{"model": "image classifier", "dataset": "stained colorectal tissue patches (NCT-CRC-HE-100K)", "train_examples": 90422, "image_size": 64, "crop_scale_min": 1, "horizontal_flip": true, "translate": 0.12, "targets": ["tissue"], "num_classes": 9, "arch": "vit", "norm": "layernorm", "norm_position": "pre", "hidden_act": "relu", "mlp_ratio": 6, "head_dim": 16, "fused_qkv": true, "bias": "all", "qk_norm": true, "parallel_block": false, "inner_norm": false, "moe": "top_k", "num_experts": 8, "moe_every": 2, "expert_mlp_ratio": 1, "experts_per_token": 2, "shared_expert": false, "patch_size": [8, 8], "conv_stem": false, "layers": 10, "width": 128, "positions": "learned", "pooling": "class_token", "loss": "cross_entropy", "residual_init": "none", "optimizer": "soap", "beta2": 0.99, "learning_rate": 0.0048, "beta1": 0.9, "shampoo_beta": 0.95, "eps": 1e-08, "precondition_frequency": 32, "max_precond_dim": 1536, "one_sided": false, "adamw_lr_other_params": 0.0016, "max_grad_norm": 1.0, "ema_decay": 0.999, "max_steps": 9000, "batch_size": 384, "epochs": 38.2, "lr_schedule": "cosine_restarts", "final_lr_fraction": 0.1, "warmup_steps": 270, "weight_decay": 0.04, "adamw_weight_decay_other_params": 0.01}
Rows from block 2 of a small image classifier, named by matrix and row number. Rows with one number belong to one neuron. Each number is 128 + 24 x the weight over its row's rms, rounded and kept within 0 to 255. All counts start at 0. Numbers have three digits each.
After each neuron's rows are labels from the 100 images, of 14848, where the neuron reaches its highest value: "colour at peak" is the nearest of a few named colours to the mean colour under the peak; "top examples" is what is common among them. Only what is clearly more common there than usual is listed. The data: stained colorectal tissue patches (NCT-CRC-HE-100K). In brackets: how many of the 100, against the usual share in percent.
# fc1: MLP up (model.blocks.2.mlp.fc1.weight, 768x128), inputs 0-127
# fc2: MLP down (model.blocks.2.mlp.fc2.weight, 128x768, transposed), outputs 0-127

fc1.763:147092117131100148131173129115130118139154129110154094167093103133191152132111132093134089107138128128094131112126164127126131135098126116131090111143117100132144146096128175137152138094134158085154157125114157127145154119161133119124100137209158113132128172149121143133079100139146157100147123136144099101123127097142111163129142121068118128117110110128182146118095108082135139113116
fc2.763:146141124138140136124120168108062130158122141137136111136171184132075086139150128133116104134167140113107138104136104155170139114173175161103142139106151153169110093153113098110142114143113103117139138151172116140103117145105127135114151107090130140122150114150100082094121162144123142122140106129106155140123119156153174104151128091127129150083137147153106088099151153146110130164154
colour at peak: grey (47 vs 22.2)
top examples: tissue: lymphocytes (39 vs 11.2)

fc1.556:127176152150170118125116129125149116168100122155148108158119123146152110135122117133116133149154099120118113145075119082122122150123114147160141116098147133103165109116124141083147158128109163108166120095126139100147142179095130160148091096080159082152170129163099119129079086144151125160140131104136138157106104120126157137147123166178125085135139127124119133113101141141160127085134
fc2.556:170131169118115146145125165107127117133116103120072130136139101107116102098111101081120122108148147155152102117133136136119077097107094115117078154089103147138149094107081104135109097159130116087137146105163130119122105051130106125090102139141125086122147144098123124127136124139121156167100149202126125115131132099152107155105126104108113115132122149146171124149121120114139102114134
colour at peak: white (52 vs 25.1)
top examples: tissue: lymphocytes (39 vs 11.2)

fc1.324:153153143192141165101146092130136135122183123145165101112151121121130141146122127075153133097134087158131110125124142152099103132142162118084164145091135150123113152087124116159128131113113082119115127104132129088121097101098161123095140111132172089115122159133135138154118124108136096105148118130124180154106147139091094108099119118086134121126161151129095176105138151115128151131085
fc2.324:130152117129079111159134154156106151133070150139126147147144102084105125109117106114093130165134136120110166106107153075127132116107156112141121138131158124094134141122165130094135123135148148171172099124132126112142132149122153125154147106089145123126119121118101119177121088151162131097107088078170105152104161132114103135133102117184120170135123079121104110125126173110098143138101
colour at peak: grey (54 vs 22.2)
top examples: tissue: lymphocytes (53 vs 11.2)

fc1.149:156148085152096116167126139111152156093116190117120122103143103114129136094148145096100137106097139138139147102112119093176140126138128156148124103061153072162117151150109099133137154097143121180155096156128131126126121164121140133119157127140121063113112123128123120145122096118154158114131125132092120088158145158107136133163136162142160167154140144180150112135111129136110133120128
fc2.149:099175148151114147162112130063120103162130116153146125119115147135152106110160101158133144135121094142123116116155112107137136125112085146117148123171137143148135128143142140128129086100096131133124086102115137130095099174133095152134170119084152098099117145092152144139123098138110127144115119123163149128153142133123135133111152165094133105130181102114087145120093169163049129117151
colour at peak: pink (99 vs 39.3)
top examples: tissue: normal colon mucosa (64 vs 8.8)

fc1.439:139148103152148139121129089132153131135123135117151150135077114131165137130119117120090170149135164136106158120131166154092104116146146134162131117083153165128086138104164106178123121114124113144087147148100134086151080141146144190170068159138085105145116120098092134151150120124103090102136111122102107126121155131103131113139141121131133100140125176151120122130161102158128140096110
fc2.439:109163135150114129135099153150143151105164123120117127122192167130152106126117116113134125138106108124121145156143103119109116096148138164147099123114166120137029121100159175138138135143125182141153132133102121116136107103096079135128113121141151138103081131133116149147132124102134137091126152116147147136113135162149149187101102127133094119178114144132129176118151155113115088136156
colour at peak: white (76 vs 25.1)
top examples: tissue: adipose tissue (86 vs 10.3)

fc1.409:147102098102131093117123138155155138110147150116153097115126075106139160132126094164157125136082134147140151139186130080169118127151108124130161127134111108116151156138113152111127130094123133115149113126141119116085150141186079137133098141096107094107123098139151169160070161103124122142078149114133115130135121132131134138161139104121144102165128122168156071127146153135117164112141
fc2.409:133143090128127114164119136150134120147183155118132079120154086102078101152109150126161112105156106162147109102142158124122159106147155120128142123140120101117155158127157132166155132108141119113110131154140076174113126099108113148149143128108098204118069118141147049108125125116153117121122105129132156135145129146112124106147142139167116145103160173131114129115133162112122124116113
colour at peak: white (64 vs 25.1)
top examples: tissue: adipose tissue (94 vs 10.3)

fc1.526:123117090109124119155129110097102122079129120116119153108171115148160130136070131126129119089148152109153165115137147118136130084115114119145128112119194120115108113113145141125145131088139139145113091096146161128098161099123084137119070122131161141096086124127110097136061103132152137140142115116136131099162153143144125157147130135116164107120189120125130115111101134134105090186112
fc2.526:121131113115158133129106131101162127155069122113126093102128112154081141138155160133141118090104148146174108106091144138138145114144137134167104126132133129113141111066081162182134123124172153118092090161131118107132068106119130116144129099144132139151118063146147148105130137121154138122104147132121149140102122163120109114146118115130113170077100150138173153102114138150108113098129
colour at peak: red (48 vs 0.5); brown (42 vs 11.4)
top examples: tissue: smooth muscle (85 vs 13.3)

fc1.235:143100115149161145149132179129134152103142171148148124149123167176142198149146147119135134157128100130125082113140120107119091102152179123117088147119156089136117071124124097113136132142166141134138078149110103136140131098164130106174108101112170116150123155102149127165103116135127146139162159097130090142177128137132129111137138124131150163116147137159137089108113114138150116130147
fc2.235:145122117134144120129102108169147148107109123112138130115119133132121097163123135135102116197146114130143163102179135132064102129145151143097073133085128105119119180127110128137086125122103140088121143085159122137123093148132123113113106112110130161102139147101079173105126153066139139113119157149112145108095102133105111124129156095107132147123115124130179122139142160104082097137111
colour at peak: brown (97 vs 11.4)
top examples: tissue: smooth muscle (58 vs 13.3); tissue: debris (42 vs 11.1)

fc1.707:147176145130110104122149115116179137116183128143138131095099131176154098160146163151121114095140103105120145144110094120136123141134079119102167116110182155137086121113114099122133166103118111167155129156119083110123128145137139173113165115101117117092158160091137094125107136111116128149122129120099102119105163104138168103114147150156126110128135100144099099172109110102117105120164
fc2.707:090124132138123132124160159141111127152140133109161128147115131101125146108161123140150078103145116166142119086142143113164109184121102129155130132112078124125131150139121144118093112145156097105149111097108114125092112105152114105144137088136142122136126134150152161090100072171122135155088126171125147089138116097162101091113132076134114103085117115109117061136120144096130157097132
colour at peak: white (100 vs 25.1)
top examples: tissue: mucus (26 vs 9)

fc1.635:117146105107131100120100109123113162149141129100126147117151077137143109149140119143102103089133119120132147138123119136120171151110097157180112089176124189087138132147127159150127146131116171127130160072111099163125123132143091144122146143128114142140153127120151128110090137126138139163103143111124128115137141069101149143119133138127102105119144153085134162168145188148106190088121
fc2.635:107130114111112098123133134134151103081121100162118151130155102121114108106132126141125128173153191123087140142126124133074102112173167125141125154127115109097114132116130134124145138156089110134133150121122127104150154123114166107101171123100151117088136146124171149087103174183159095088161138143144160140148130129138141131135138145148135178147098079089100123082156123139110115104130
colour at peak: brown (80 vs 11.4)
top examples: tissue: lymphocytes (100 vs 11.2)

fc1.505:121124114164127163117129177109165124103147156108136109142078133098127115143142101147142110109117179154139125160087126136146162164105146115152110117120110147156151135148114099148141125112125125129136154081142125110118163067123086110112118131057120113104120113129059142129138133141102196154169161113145111151129146103118157111136111139131139106139098139138131133122116124171124183118136
fc2.505:085118108127138147133146124125178105132119119175092108138131157144122105154124128121124142170141106120149138154138135157137141121129117132075134101169163117119121091098089169142126090104106131146102097109140114117107100156143136158097161163109165121097159113137129131158164166114144127147151131109169103140141170105111121129143153127132121102155080175117164120088176067121139111114119
colour at peak: grey (54 vs 22.2); brown (44 vs 11.4)
top examples: tissue: lymphocytes (95 vs 11.2)

fc1.172:127139163145137118147102155135150148130110111133157147120184129132162114133168171133138122137148111108124141125114129121121128132178074098137160141094121089133107176087123122121152165109123109128103116120127197100111109098124151108163137095077125085156151161167144077115137088111136125111122177163079138119112152117160159115104115122122113141119139107104140124141130122151099154122152
fc2.172:123095078133106145163131129131128131138153120159144071123078141133133163139119138142144173110159140152125117124125112134140102117129097123119136125139129179153139162119143129114084135124098105143147132092123145080116140138129133107106130104145143143072138149144124169120098140118076120171073149180135115127164150132151181131105196153120096118118108108124141126136145099129072142133115
colour at peak: white (76 vs 25.1)
top examples: tissue: tumour epithelium (45 vs 14.9)

fc1.666:129121100098129131137129155167121146144113109144128162119182110102080162128137102119124100155129127117117137127132136107131149174145116161162160130119128137103114112118138135097153136121125162156078150123097137138065117129109079121135142129075142154109147126129073093162098135125163152110144109182110101124093118106107118136117123152150136093168175114162160169124107134156140125169114
fc2.666:153098194102142125101094087133127124130140170135141112099088146085105171129132131168137136108119103139105121090150140161126124144114137133130130131126149096169097148143130129124106108145128152086122092127162156100156159135088154174135163160162119101115115108139129177136134107170129153142149161118149091144164150128100157113106103085100145127090128131125141111121125126114136095177105
colour at peak: brown (29 vs 11.4)
top examples: tissue: mucus (36 vs 9); tissue: tumour epithelium (35 vs 14.9)

fc1.697:160149112099129113169157147126171086155143119143117157124154082068136121131113108150126126156143102113084131158120104155142100127108126145100137110144157113066155140103123123145138107096093071149111146124156136134109164154095113125099127156141123115110136159134135119142149127118112087078140100157087162177097140121116110160087114121113081123133134104145103110106140150127140126094128
fc2.697:136149123180090141120144133124144164145115135106132150112104168140102144100135164116123168079110179160120100119123107120118162120128134156098156137155140122144143109121124092079115106136113136095135103195135091127138117136114128160153115128116120109134145084124076184107116112138143135136096116102161111099088124146127127091109121134167123132127186105122133085136112127111076142123160
colour at peak: grey (61 vs 22.2)
top examples: tissue: tumour epithelium (39 vs 14.9)

fc1.669:150158160138105119147156151148110105126135168135156173116128106093131120110070146203159157122136113125142121116106122126182142117095154126121152106070157135144126096148123094116158133112124159112122189128117111114117134102150137133097104160121119145129094139114116136122130108096075127099143085117115103148123119105100117146130161094140125161125161089150102088124109101117140168116127
fc2.669:176158087128161110105133119133121136122073128143119119112119104113105138115147091117127153123129127107187107159093130125121174142118127172133087167096156138100151145159179119130174130160173139147122140122142136123116153116132154154145099151154091167133148147146135158117111139124113122093157138114136165125113162184121138133106122132149113106127148112073121142109159136142149114152191
colour at peak: white (100 vs 25.1)
top examples: tissue: normal colon mucosa (55 vs 8.8); tissue: mucus (45 vs 9)

fc1.736:108148133133104129160157104148148154083133124173120074128144176150127065137118131161122128129098102146143097106116153084173126122131110140155167104089095118126130139115117150105123120142122151140095122098095123119104138127134132164122170101134128156120143104115166161116145090085118131118121129141120110163152139115116126150096140117141115144120164138051125098148109184159129142166137
fc2.736:109105127119125184092138131123097142099134086135118106130154111124147089139148141147143127118103175135137166115100163124109139115098129120131126110108151095145089091131123078128085132113105112148096112157115095121089184146135179154112142101152101125118136140092139077109157115174131118094136086102116113156115138122157129140103133156163135102165131118135180135093147107102110137112153
colour at peak: white (78 vs 25.1)
top examples: tissue: mucus (25 vs 9)

fc1.326:128145141115112082131122094145079109117183141159150133121172137121127166113125112108095181088148120164099130129134132147144134089118102171128146120112185118120126130140118149147124150142124161159132120127129091093097106121108138174100131134094150068121091114133146132134163078138125092107146133142164118132098146181137126134135097108172138132140167122139147144090149100124098120136138
fc2.326:135170107152134141123159117092138148144127175077153135125126130153146101146104142079101171135094180127077134110111117118122115127108146147097116145110122167145156150147175123104103152093101146104135141125111184111123121126107126109127119102103127149137155113126135108160138141126121126151143087117124113078130094078158154107120164143130122119145183081096092108104102149114113136114155
colour at peak: pink (64 vs 39.3)
top examples: tissue: tumour epithelium (35 vs 14.9); tissue: cancer-associated stroma (34 vs 10.7)

fc1.321:164150138135126130112151164153125108142109139110135132079141129165076145161138141155114150151122160136145103154161103074144072113117119110137169121155152116159113113139123138135119161096125112117124125124106140123092112155097164143108132161141141130115175143103107165112114141113111097093171144141088122167116128069098151139125167121135172121142121122082134122084101151155168123149127
fc2.321:143135113078104154154114132129119089133139130142133104101141133115103110162129122136065128141116098158132122135166135131107116136083159105115114124124127159132102143092125169139086161103118163128099111179100137184128106104123114125120132134138131108102102119132090215128117150126102137168122091125155102080167098109096134149105120152128118116104130096164131098162146149128100112131136
colour at peak: white (53 vs 25.1)
top examples: tissue: adipose tissue (28 vs 10.3)

fc1.168:138177183128096111162177087100085175137133134110146144119155083146108124120128139100116142127136126117134181126145137131115099107115095110147124113137138128095162094142139114144127128111115118139084100145113104105104166083102109137132114154134145087134110111113121142084134132162170126115169130095118112133135156155162118150104125132118084180133162075124135148142165125150138164134150
fc2.168:107151124140109119112145117125123093158151192131113115130074161130131125149120122136115111120127114143117141127097106075104147109129090184142135120122130102162123100167111115159119166089150137146160132106142138095131078129129104124160093098140194172097136108071127133160085151122128119182118105153131149154122124146153155109147101122139108116135108125107117137115140088165131149121105
colour at peak: grey (46 vs 22.2)
top examples: tissue: smooth muscle (87 vs 13.3)

fc1.141:138132151151105134124167155130154145153158128154171113133129125122157087137101114098124141147089097152105123131084148163134127098116138099121131153111121144112142170140070138156128092111127129164112116073117106091120145111158143115163193086148114122117112133121167120134125116137144142096128116141131121144101178135086140146143117138133139142069159127141145174101144115116103133062133
fc2.141:140131139124109114135147120110156138121126165114133132129118152107127091110167165123157109127126167143146109114067099133114141170130149153119164146128155107147098118097147158093149163114132088127175101116160150123099146152117129145165090109140140105092115110126095121144159099132147127128140089113101113097129112157133133080107134124173097155123153153057165161119094106166161138141141
colour at peak: grey (77 vs 22.2)
top examples: tissue: lymphocytes (88 vs 11.2)

fc1.65:120133141131131142140137111131111169101121120105128135146101138130115160118143075136163109116114144120136168129123090136138139132153160099115123169154146163120143131077087125138154153145101102068125113185150152156153164119073091109146134143074152108105123133133074124151103130101127124103126163151196128122092102141118131107086105139121103116100126157139100145133121144175130141130122
fc2.65:094154083091150125121133105148140147146138118100126114109148120175154141155131147111136153127086088107195120135151137146155145146087124146132126098097089135150128154122162143151131148090088120166097101104186095133151121115163124130115077100154119161100146105123119136122105100113124110094106141133118149141110133116154114154089107104135168157099141097083151130161129102115128138152123
colour at peak: grey (49 vs 22.2)
top examples: tissue: tumour epithelium (76 vs 14.9)

fc1.253:094135136131113137156170179122135160117117121136115116128111125129115078112091131136090080111144119134118109092147161142138119152158151115078138107142218109110125128152163098105090149107131135098139104063131165134096132127117143114109115120106123147095123136108084121144129168094124110134108128157167117134138108113125116127098142094122170083121143121119140136166117142120144172146153
fc2.253:109124072133198178145141154128135144170083122139138104143176138152126121144164111150148170107066115128143150125112128136119123128125099132085105175139148148126158128137097114123193124118137121122114113141132115124115151123108130158124145116149107115151106117090155154123155125156149171139128148115118171142119138154134131149137084112160125114080159101136110160147119131101073103130149
colour at peak: grey (51 vs 22.2)
top examples: tissue: lymphocytes (50 vs 11.2)

fc1.716:110153114149121107104131136163176126112106133117118118111155157141106119126110108158100164133131142104108165178111102131160098121114080114158167132172117148149176119120145111130136116177134122129146148155166174141130098096128161173105132163136104129137190126175149144146113158111124134123110152109182131115123135119122127084139104103111115147131117116144164111113137081130182122100131
fc2.716:144142100124133115127125152097132138127129157107158145123147114112086107151164109115140132121145148184109155072125127159126166093127149115118121106112124128183152180112113141076144140113129098134116097110148143162115136142149116126126150083150172141132063116097107127129145150123136147088110130123125123141127177166103167139116159185135118089119139117131148079136151149130091152093136
colour at peak: grey (57 vs 22.2)
top examples: tissue: lymphocytes (34 vs 11.2)

fc1.317:132105175126171135157131114144094134117125109119106114128134088142142119119128095101099104173113155128155126113130111138157180105127145089150074132121147139130131139137137141147146117140146138114120114164166170142120130104133171129088122117103181127092133095094094139117072117118136186108106163066124129144124148141178107150150109098135153138102167098153124112117116138094106129145143
fc2.317:110112140129062133123151115094132090175132148098137114125067122134121140104161165140139105086130132115139134155098159087111149127097148119060128143137132118123118134107119142142112129107111171139097126150160107129147097152164097109136125119103123160142128154143160082104125131130160132077176120089096118138111133133137106132136141119173157111152112151080144151138143136113168117091103
colour at peak: brown (59 vs 11.4)
top examples: tissue: smooth muscle (91 vs 13.3)

fc1.284:142114099127151159129112172117077153113123115153145137150074117122156105114135137139133150134103146112170157121101127097129130151122110103170081155134119145160117101100135178134118105126163111143107113147164144130149094128107109169119127113154078137152124145124128148152118170117111173146079159113179132115139087104136161176120097146133086128097140165109111114121143093108133110100131
fc2.284:143110127128133150114113126129136159091087170127117092176122186157115136149111122121127100101141127118102115098103087127148100092142160120062110095140111143095101159134118106146143099101105099128147119097113161154104138147127121123099111100091090147132130152115112142116133138108128075111179152137130159135085142186113139089114123140127169154104093119130125151117074140130123138129121
colour at peak: brown (53 vs 11.4)
top examples: tissue: lymphocytes (90 vs 11.2)

fc1.14:140123115130125090108155156151127075097135136155152100166110108118127116117082091149148134116150116123115133152094156093158108070111146114112141136117150088078133137160116134130153105122154146140107160114108122124095113127129105134162166169120143135148129182118116133155116134076123162106116170129111157144091107119114137102159111123085184089158163146124133127162110123131115132088116
fc2.14:131137125109115106146116151135140157114149137127165128153138139134105116142106122105155167143112168121141156161137138127166078131153153131131118092125116143125136167128090140095109131144149154166150112135166163181130071170194120143094138128133130101139119150116155122075118135142138118176111086171129155136130121109136138134124129100140108164120132135149119192129160156126132067107158
colour at peak: brown (94 vs 11.4)
top examples: tissue: lymphocytes (85 vs 11.2)

fc1.647:166089158102138152130104144134097136108126112117161133122103121145128150145133100175135152105070115116132103106121174127144109087101130135139138119126113129112127116130117144157156154078139130131145108123121150177157147173139115116158149119081137134140124115109108151152132112133110142161143159159144112115171156129149125210123085126105082061119139164109109138132148132152085139122111
fc2.647:130155119094100124086102150153140081141168144145117142152119113128134123119098111131149128165139088130134157186143133152122120145118094112123108121129087113146116142097125137118143095120102116139104089153109142111152089127154110111123091084146104137126072132133141154104162152127094072112165122088072146149164154105122143084138167148118114139124144097096133063129126127109134124118117
colour at peak: white (90 vs 25.1)
top examples: tissue: adipose tissue (76 vs 10.3)

fc1.699:120130118132149130084144093119134102118122136142097105107140124112112143174172094138082123122137130114166136096178096103162135127127138116138128126103137144118109139117080107124111097109154134104165107105145137136078175117193140153133100100135089170167115115123174136113093114167083164158160173125153145155130100116138143127118131119100153124131123101147164135097116134102152136116102
fc2.699:145149115165142093142083125140130124140100128102126128141151127150093133144093134126109113124145132137091113119193115068133147097112163151119091153108135096122141134100115138082108102142121182152153126140145108139151099111130126113131127111145111097181131112173097117115084157106123109161160108091095178123111117120157131144161127131157121094142159128131120124134143180134130129106064
colour at peak: brown (97 vs 11.4)
top examples: tissue: smooth muscle (76 vs 13.3)

fc1.251:140149110092127121104147093126122115140107146147163085111135121115096151106146154114112107134129096139161133184123139128165143159131146156099141137096120115159069141113108112103103117120117145116151126120086119130156139112165124103163134130081149141108129119173160186148164135143125116193145110117139143131139108141164104082132132145100136131088183151129150153128139094099139171105151
fc2.251:146114112134133107126152105154143118115125159081069129083142108090144140158101132175119126131123141142152133092113083113083151136126162116088126147104158125171129127111106113156131075103129110137102136128167118172121111125162133128142132125103140138134115141081097184146156128137124149135138091116146145086151142102093151110106108152120142113141099130108140124083078120158137097162088
colour at peak: brown (49 vs 11.4)
top examples: tissue: lymphocytes (51 vs 11.2)

fc1.350:135133146137122171162121113119126108082088147185132112156175141135124163148132120127108128139143142114114135117114154090134134118145181152145135140129142156170101131118151147117154122147136073154126153081138111114150104107088128123111118106081118099166135153162138107144171149091168095150138112097056101105096139122147120105155159125102148135140121117125169089142134130141118154122129
fc2.350:143111130082146103154125104137169100132115106111100131126144163098109142136135155130145107138165117136121204140145177121121098140067141124119109104135133114119153116093103190141113114115124155115171138106160128129113089136121174112160139122126114114097126177119105089121125120153104139140124140173144134161115107140107138154139091084117188120109100111141104098102129134105138116162127
colour at peak: grey (62 vs 22.2); brown (34 vs 11.4)
top examples: tissue: lymphocytes (89 vs 11.2)

fc1.585:101154111139143156150136176143097152142119116120131100147154137128153146134133111144082091105146127125139120139147127090103112157133111086124104105089152129146138093085137112088135140148177145095102098122118151112126154060145091124135110126170151127163139087103122078134120144117136122135098151157151107131107121149085092113113104110146143130071152150102146156138129176102129115134091
fc2.585:141104107157130118096121106091112110120124142097107091117102155119159120132135104176129137102157169203112099132151123151144119118107133144127121145097124117138136159082133158090089124161124135112135142103133127140141151138100144094116134141095131157135096176130118150169152162122132127122119170124151138113146057184138158141126122114136141072111083115132111137117130081131129154091136
colour at peak: brown (39 vs 11.4)
top examples: tissue: tumour epithelium (39 vs 14.9)

fc1.389:126138132095108126116108105110111169096109082142116102138125169124130089076116117137095159123145124080162138091124138163112088063147139141117087109146082133137148136079099122146138123133174137155132128119136115147124115126180127153101134140136112124150114149175107131124123120116135131123102110106188115113137175115103108152103083105177122114129135186159111098120123134131146123128128
fc2.389:128150107126127123154121143116101131095108107156162159130136151134140149133123084117120124103147166143095131094106102104106153129117106137093133077071145159087177164122112101122119132118075127115122120147122128090117102096135112077130130104154113146162100136113102101143165122143136169116133200164156140092123134136089131109140119108079153099131152151156124102146151134127145107131160
colour at peak: pink (84 vs 39.3)
top examples: tissue: smooth muscle (58 vs 13.3)

fc1.331:111130074108137147114120135138093143088151132158170117118105157104116136139132123165137141116133117114117103116114141172112094131043146138088162081129112144115115092120097096144099153125132099132068155096135155117133124152153083133166142142111138156149117115130185109131137117115138150175120124119112117105144145145114133132121173151151144104168121159103120143149123139141139080100102
fc2.331:158144113146112141114131165163135171120142132110160140128143114144157153102123089110119184102118122144151135138128168149154099114128139147133151148161161086112092121130106126072155182146130157152111152185148122126092131121134093113122123170139114113133154165121143184117116123191138158149118154106141141108114183081116131112113119109092140163144120118160103117138140106139121125102127
colour at peak: grey (61 vs 22.2)
top examples: tissue: mucus (89 vs 9)

fc1.463:175130199097112096146171103178135144177125134143152149120161112156119137111137078135146086107142117148095147110119103139136114152084113143095093113124148091129106164120123081096114116097158115160141103128110126128137119164130125138103147097138140146123141141101122092121114139057149148165088151164110108138128136137124158139108139118143112102124122150158110151131127138175112124145137
fc2.463:126122137134159098163151188101121143140127151163141137081104145117122118165124157120162128120137141137156120108141152111174140153152080119168149091130084187104128143143142104159143147168172075127118105128106098138106126108146150152122155106139120112123123118101131124099120093121101131095147171117118100128102180100124123167153121162088124143106114092106079123140144132150119127135129
colour at peak: white (86 vs 25.1)
top examples: tissue: tumour epithelium (37 vs 14.9)

fc1.714:124165151120165131104142096126156111118153150142101100155078112152105112147126116127156143149107132151100128072147138109173151118116123123137144177163162118116097150116093146139118112176088152096148134165141134116118170071119066140123115131106151131098117123117143152159125154095116156134159123139151097151135112153164154123123097104175161139097134090144133088147142121128121129148124
fc2.714:156127134190069130130190136134131144111120126099135111143151111124152113173158126122147114121109108125134086160102139153087074133125075174110112095144104141132124144106148146145122141139158118123155138144124084117128119125151114120139122094123113122124067126155167129150137169118135130067143111123096087130124136179086136146127156136122114151140149127108134126149127143126176168119107
colour at peak: grey (86 vs 22.2)
top examples: tissue: normal colon mucosa (63 vs 8.8)

fc1.179:130133128138126129144131101123093096167118173171112149098126123145129115154160139081089142111140122111132097147119150137119139148160126128134116117121175161157131131158140094141149074141079137104185152086141138124121148127211106134125135134114091097101151118114124072156116129122144148138147127162144125101135171154112106120152154113083132111079127109145151134104133114136113161109107
fc2.179:135122102132130119090099125137130147160172122110139127075114131152168100116081103102133116178149130117114139136168095121153166155121123104124126169150089171133125112110114109136047101108137112141112150126094168128157082152115121114150138113123109166094122134100107126092153130171178137140140113124123128118107104147103174130167124078152151115122114126147119116108117154128164139120121
colour at peak: white (95 vs 25.1)
top examples: tissue: adipose tissue (89 vs 10.3)

fc1.531:123137112098121137162109138123130195154147117141159133122087121106113127140122110132125159163140107123106160107142121140144115115105129132152166139110139058132154130099125152146116151197143173145102112115173121139127134156132154113095128145076148104092126077102129126159079130153131160165137134145146131159138123158166107127149139103124148144137166113129120088104110134085157145156157
fc2.531:118116092096135146127137168128133119120152144129167152143119097098100142122085131075187141140154153161157131159077154128154131120140140113096122154135149135146108086156159128114134116100132175129119175076098145134112078113146142151154106137138152159136121136120109103135117103124163101160142162112167087089157110112163102146129099147100097129111151145151127138139147166137123132106108
colour at peak: brown (50 vs 11.4)
top examples: tissue: smooth muscle (62 vs 13.3)

fc1.411:126129151110072145079108129133164141129178109123086122103128162125083137109094093148104119159166099111151113153161143121172138065124124096131134124121143132139136157109118112108135135143181124137109080135138151174124137124098138123083149106148175155152139141152121125145138149146115097135085113074122124139134187114131088122117152134114105102108113118149129132131165115130096149132147
fc2.411:138121121125142105147131127162096141137125082101161119124145129153153098113154156112140110111134116164107120097145165125104142097163146141108149057117104072083118154104122149102112127142114101107152152114112181120143109093168150120145094109136101094121104097124123139124108138104115138122116122124118159156080120150055138120138157134147119129107118063154089126141096120139131138141101
colour at peak: pink (82 vs 39.3)
top examples: tissue: lymphocytes (35 vs 11.2); tissue: normal colon mucosa (32 vs 8.8)

fc1.352:126111182188156118106168131146148139108128137179123160154099175146135073096122115118169111128128099131161133127101137128096092184125120082163130144105162106166126138104087129142103141129109138160137138085164108128127159116088138110170146131100124120109155119105141137122145113132121109136094145144084122112139157108169128115127160114134153133123165106138124119126101147151114094091127
fc2.352:099121132094129134131162146126136163107114076137107122118156148124109084101140123126148170138078096162127134079125140124180141123094130134134158119093142146117118138117153091134089151170094081167159140119116139057114131141170157117114102120148145090144115152118109139162134126185146107115101120117133116119144122123179125153133125138147148132126118106102164121132121128115088180114146
colour at peak: white (92 vs 25.1)
top examples: tissue: tumour epithelium (48 vs 14.9)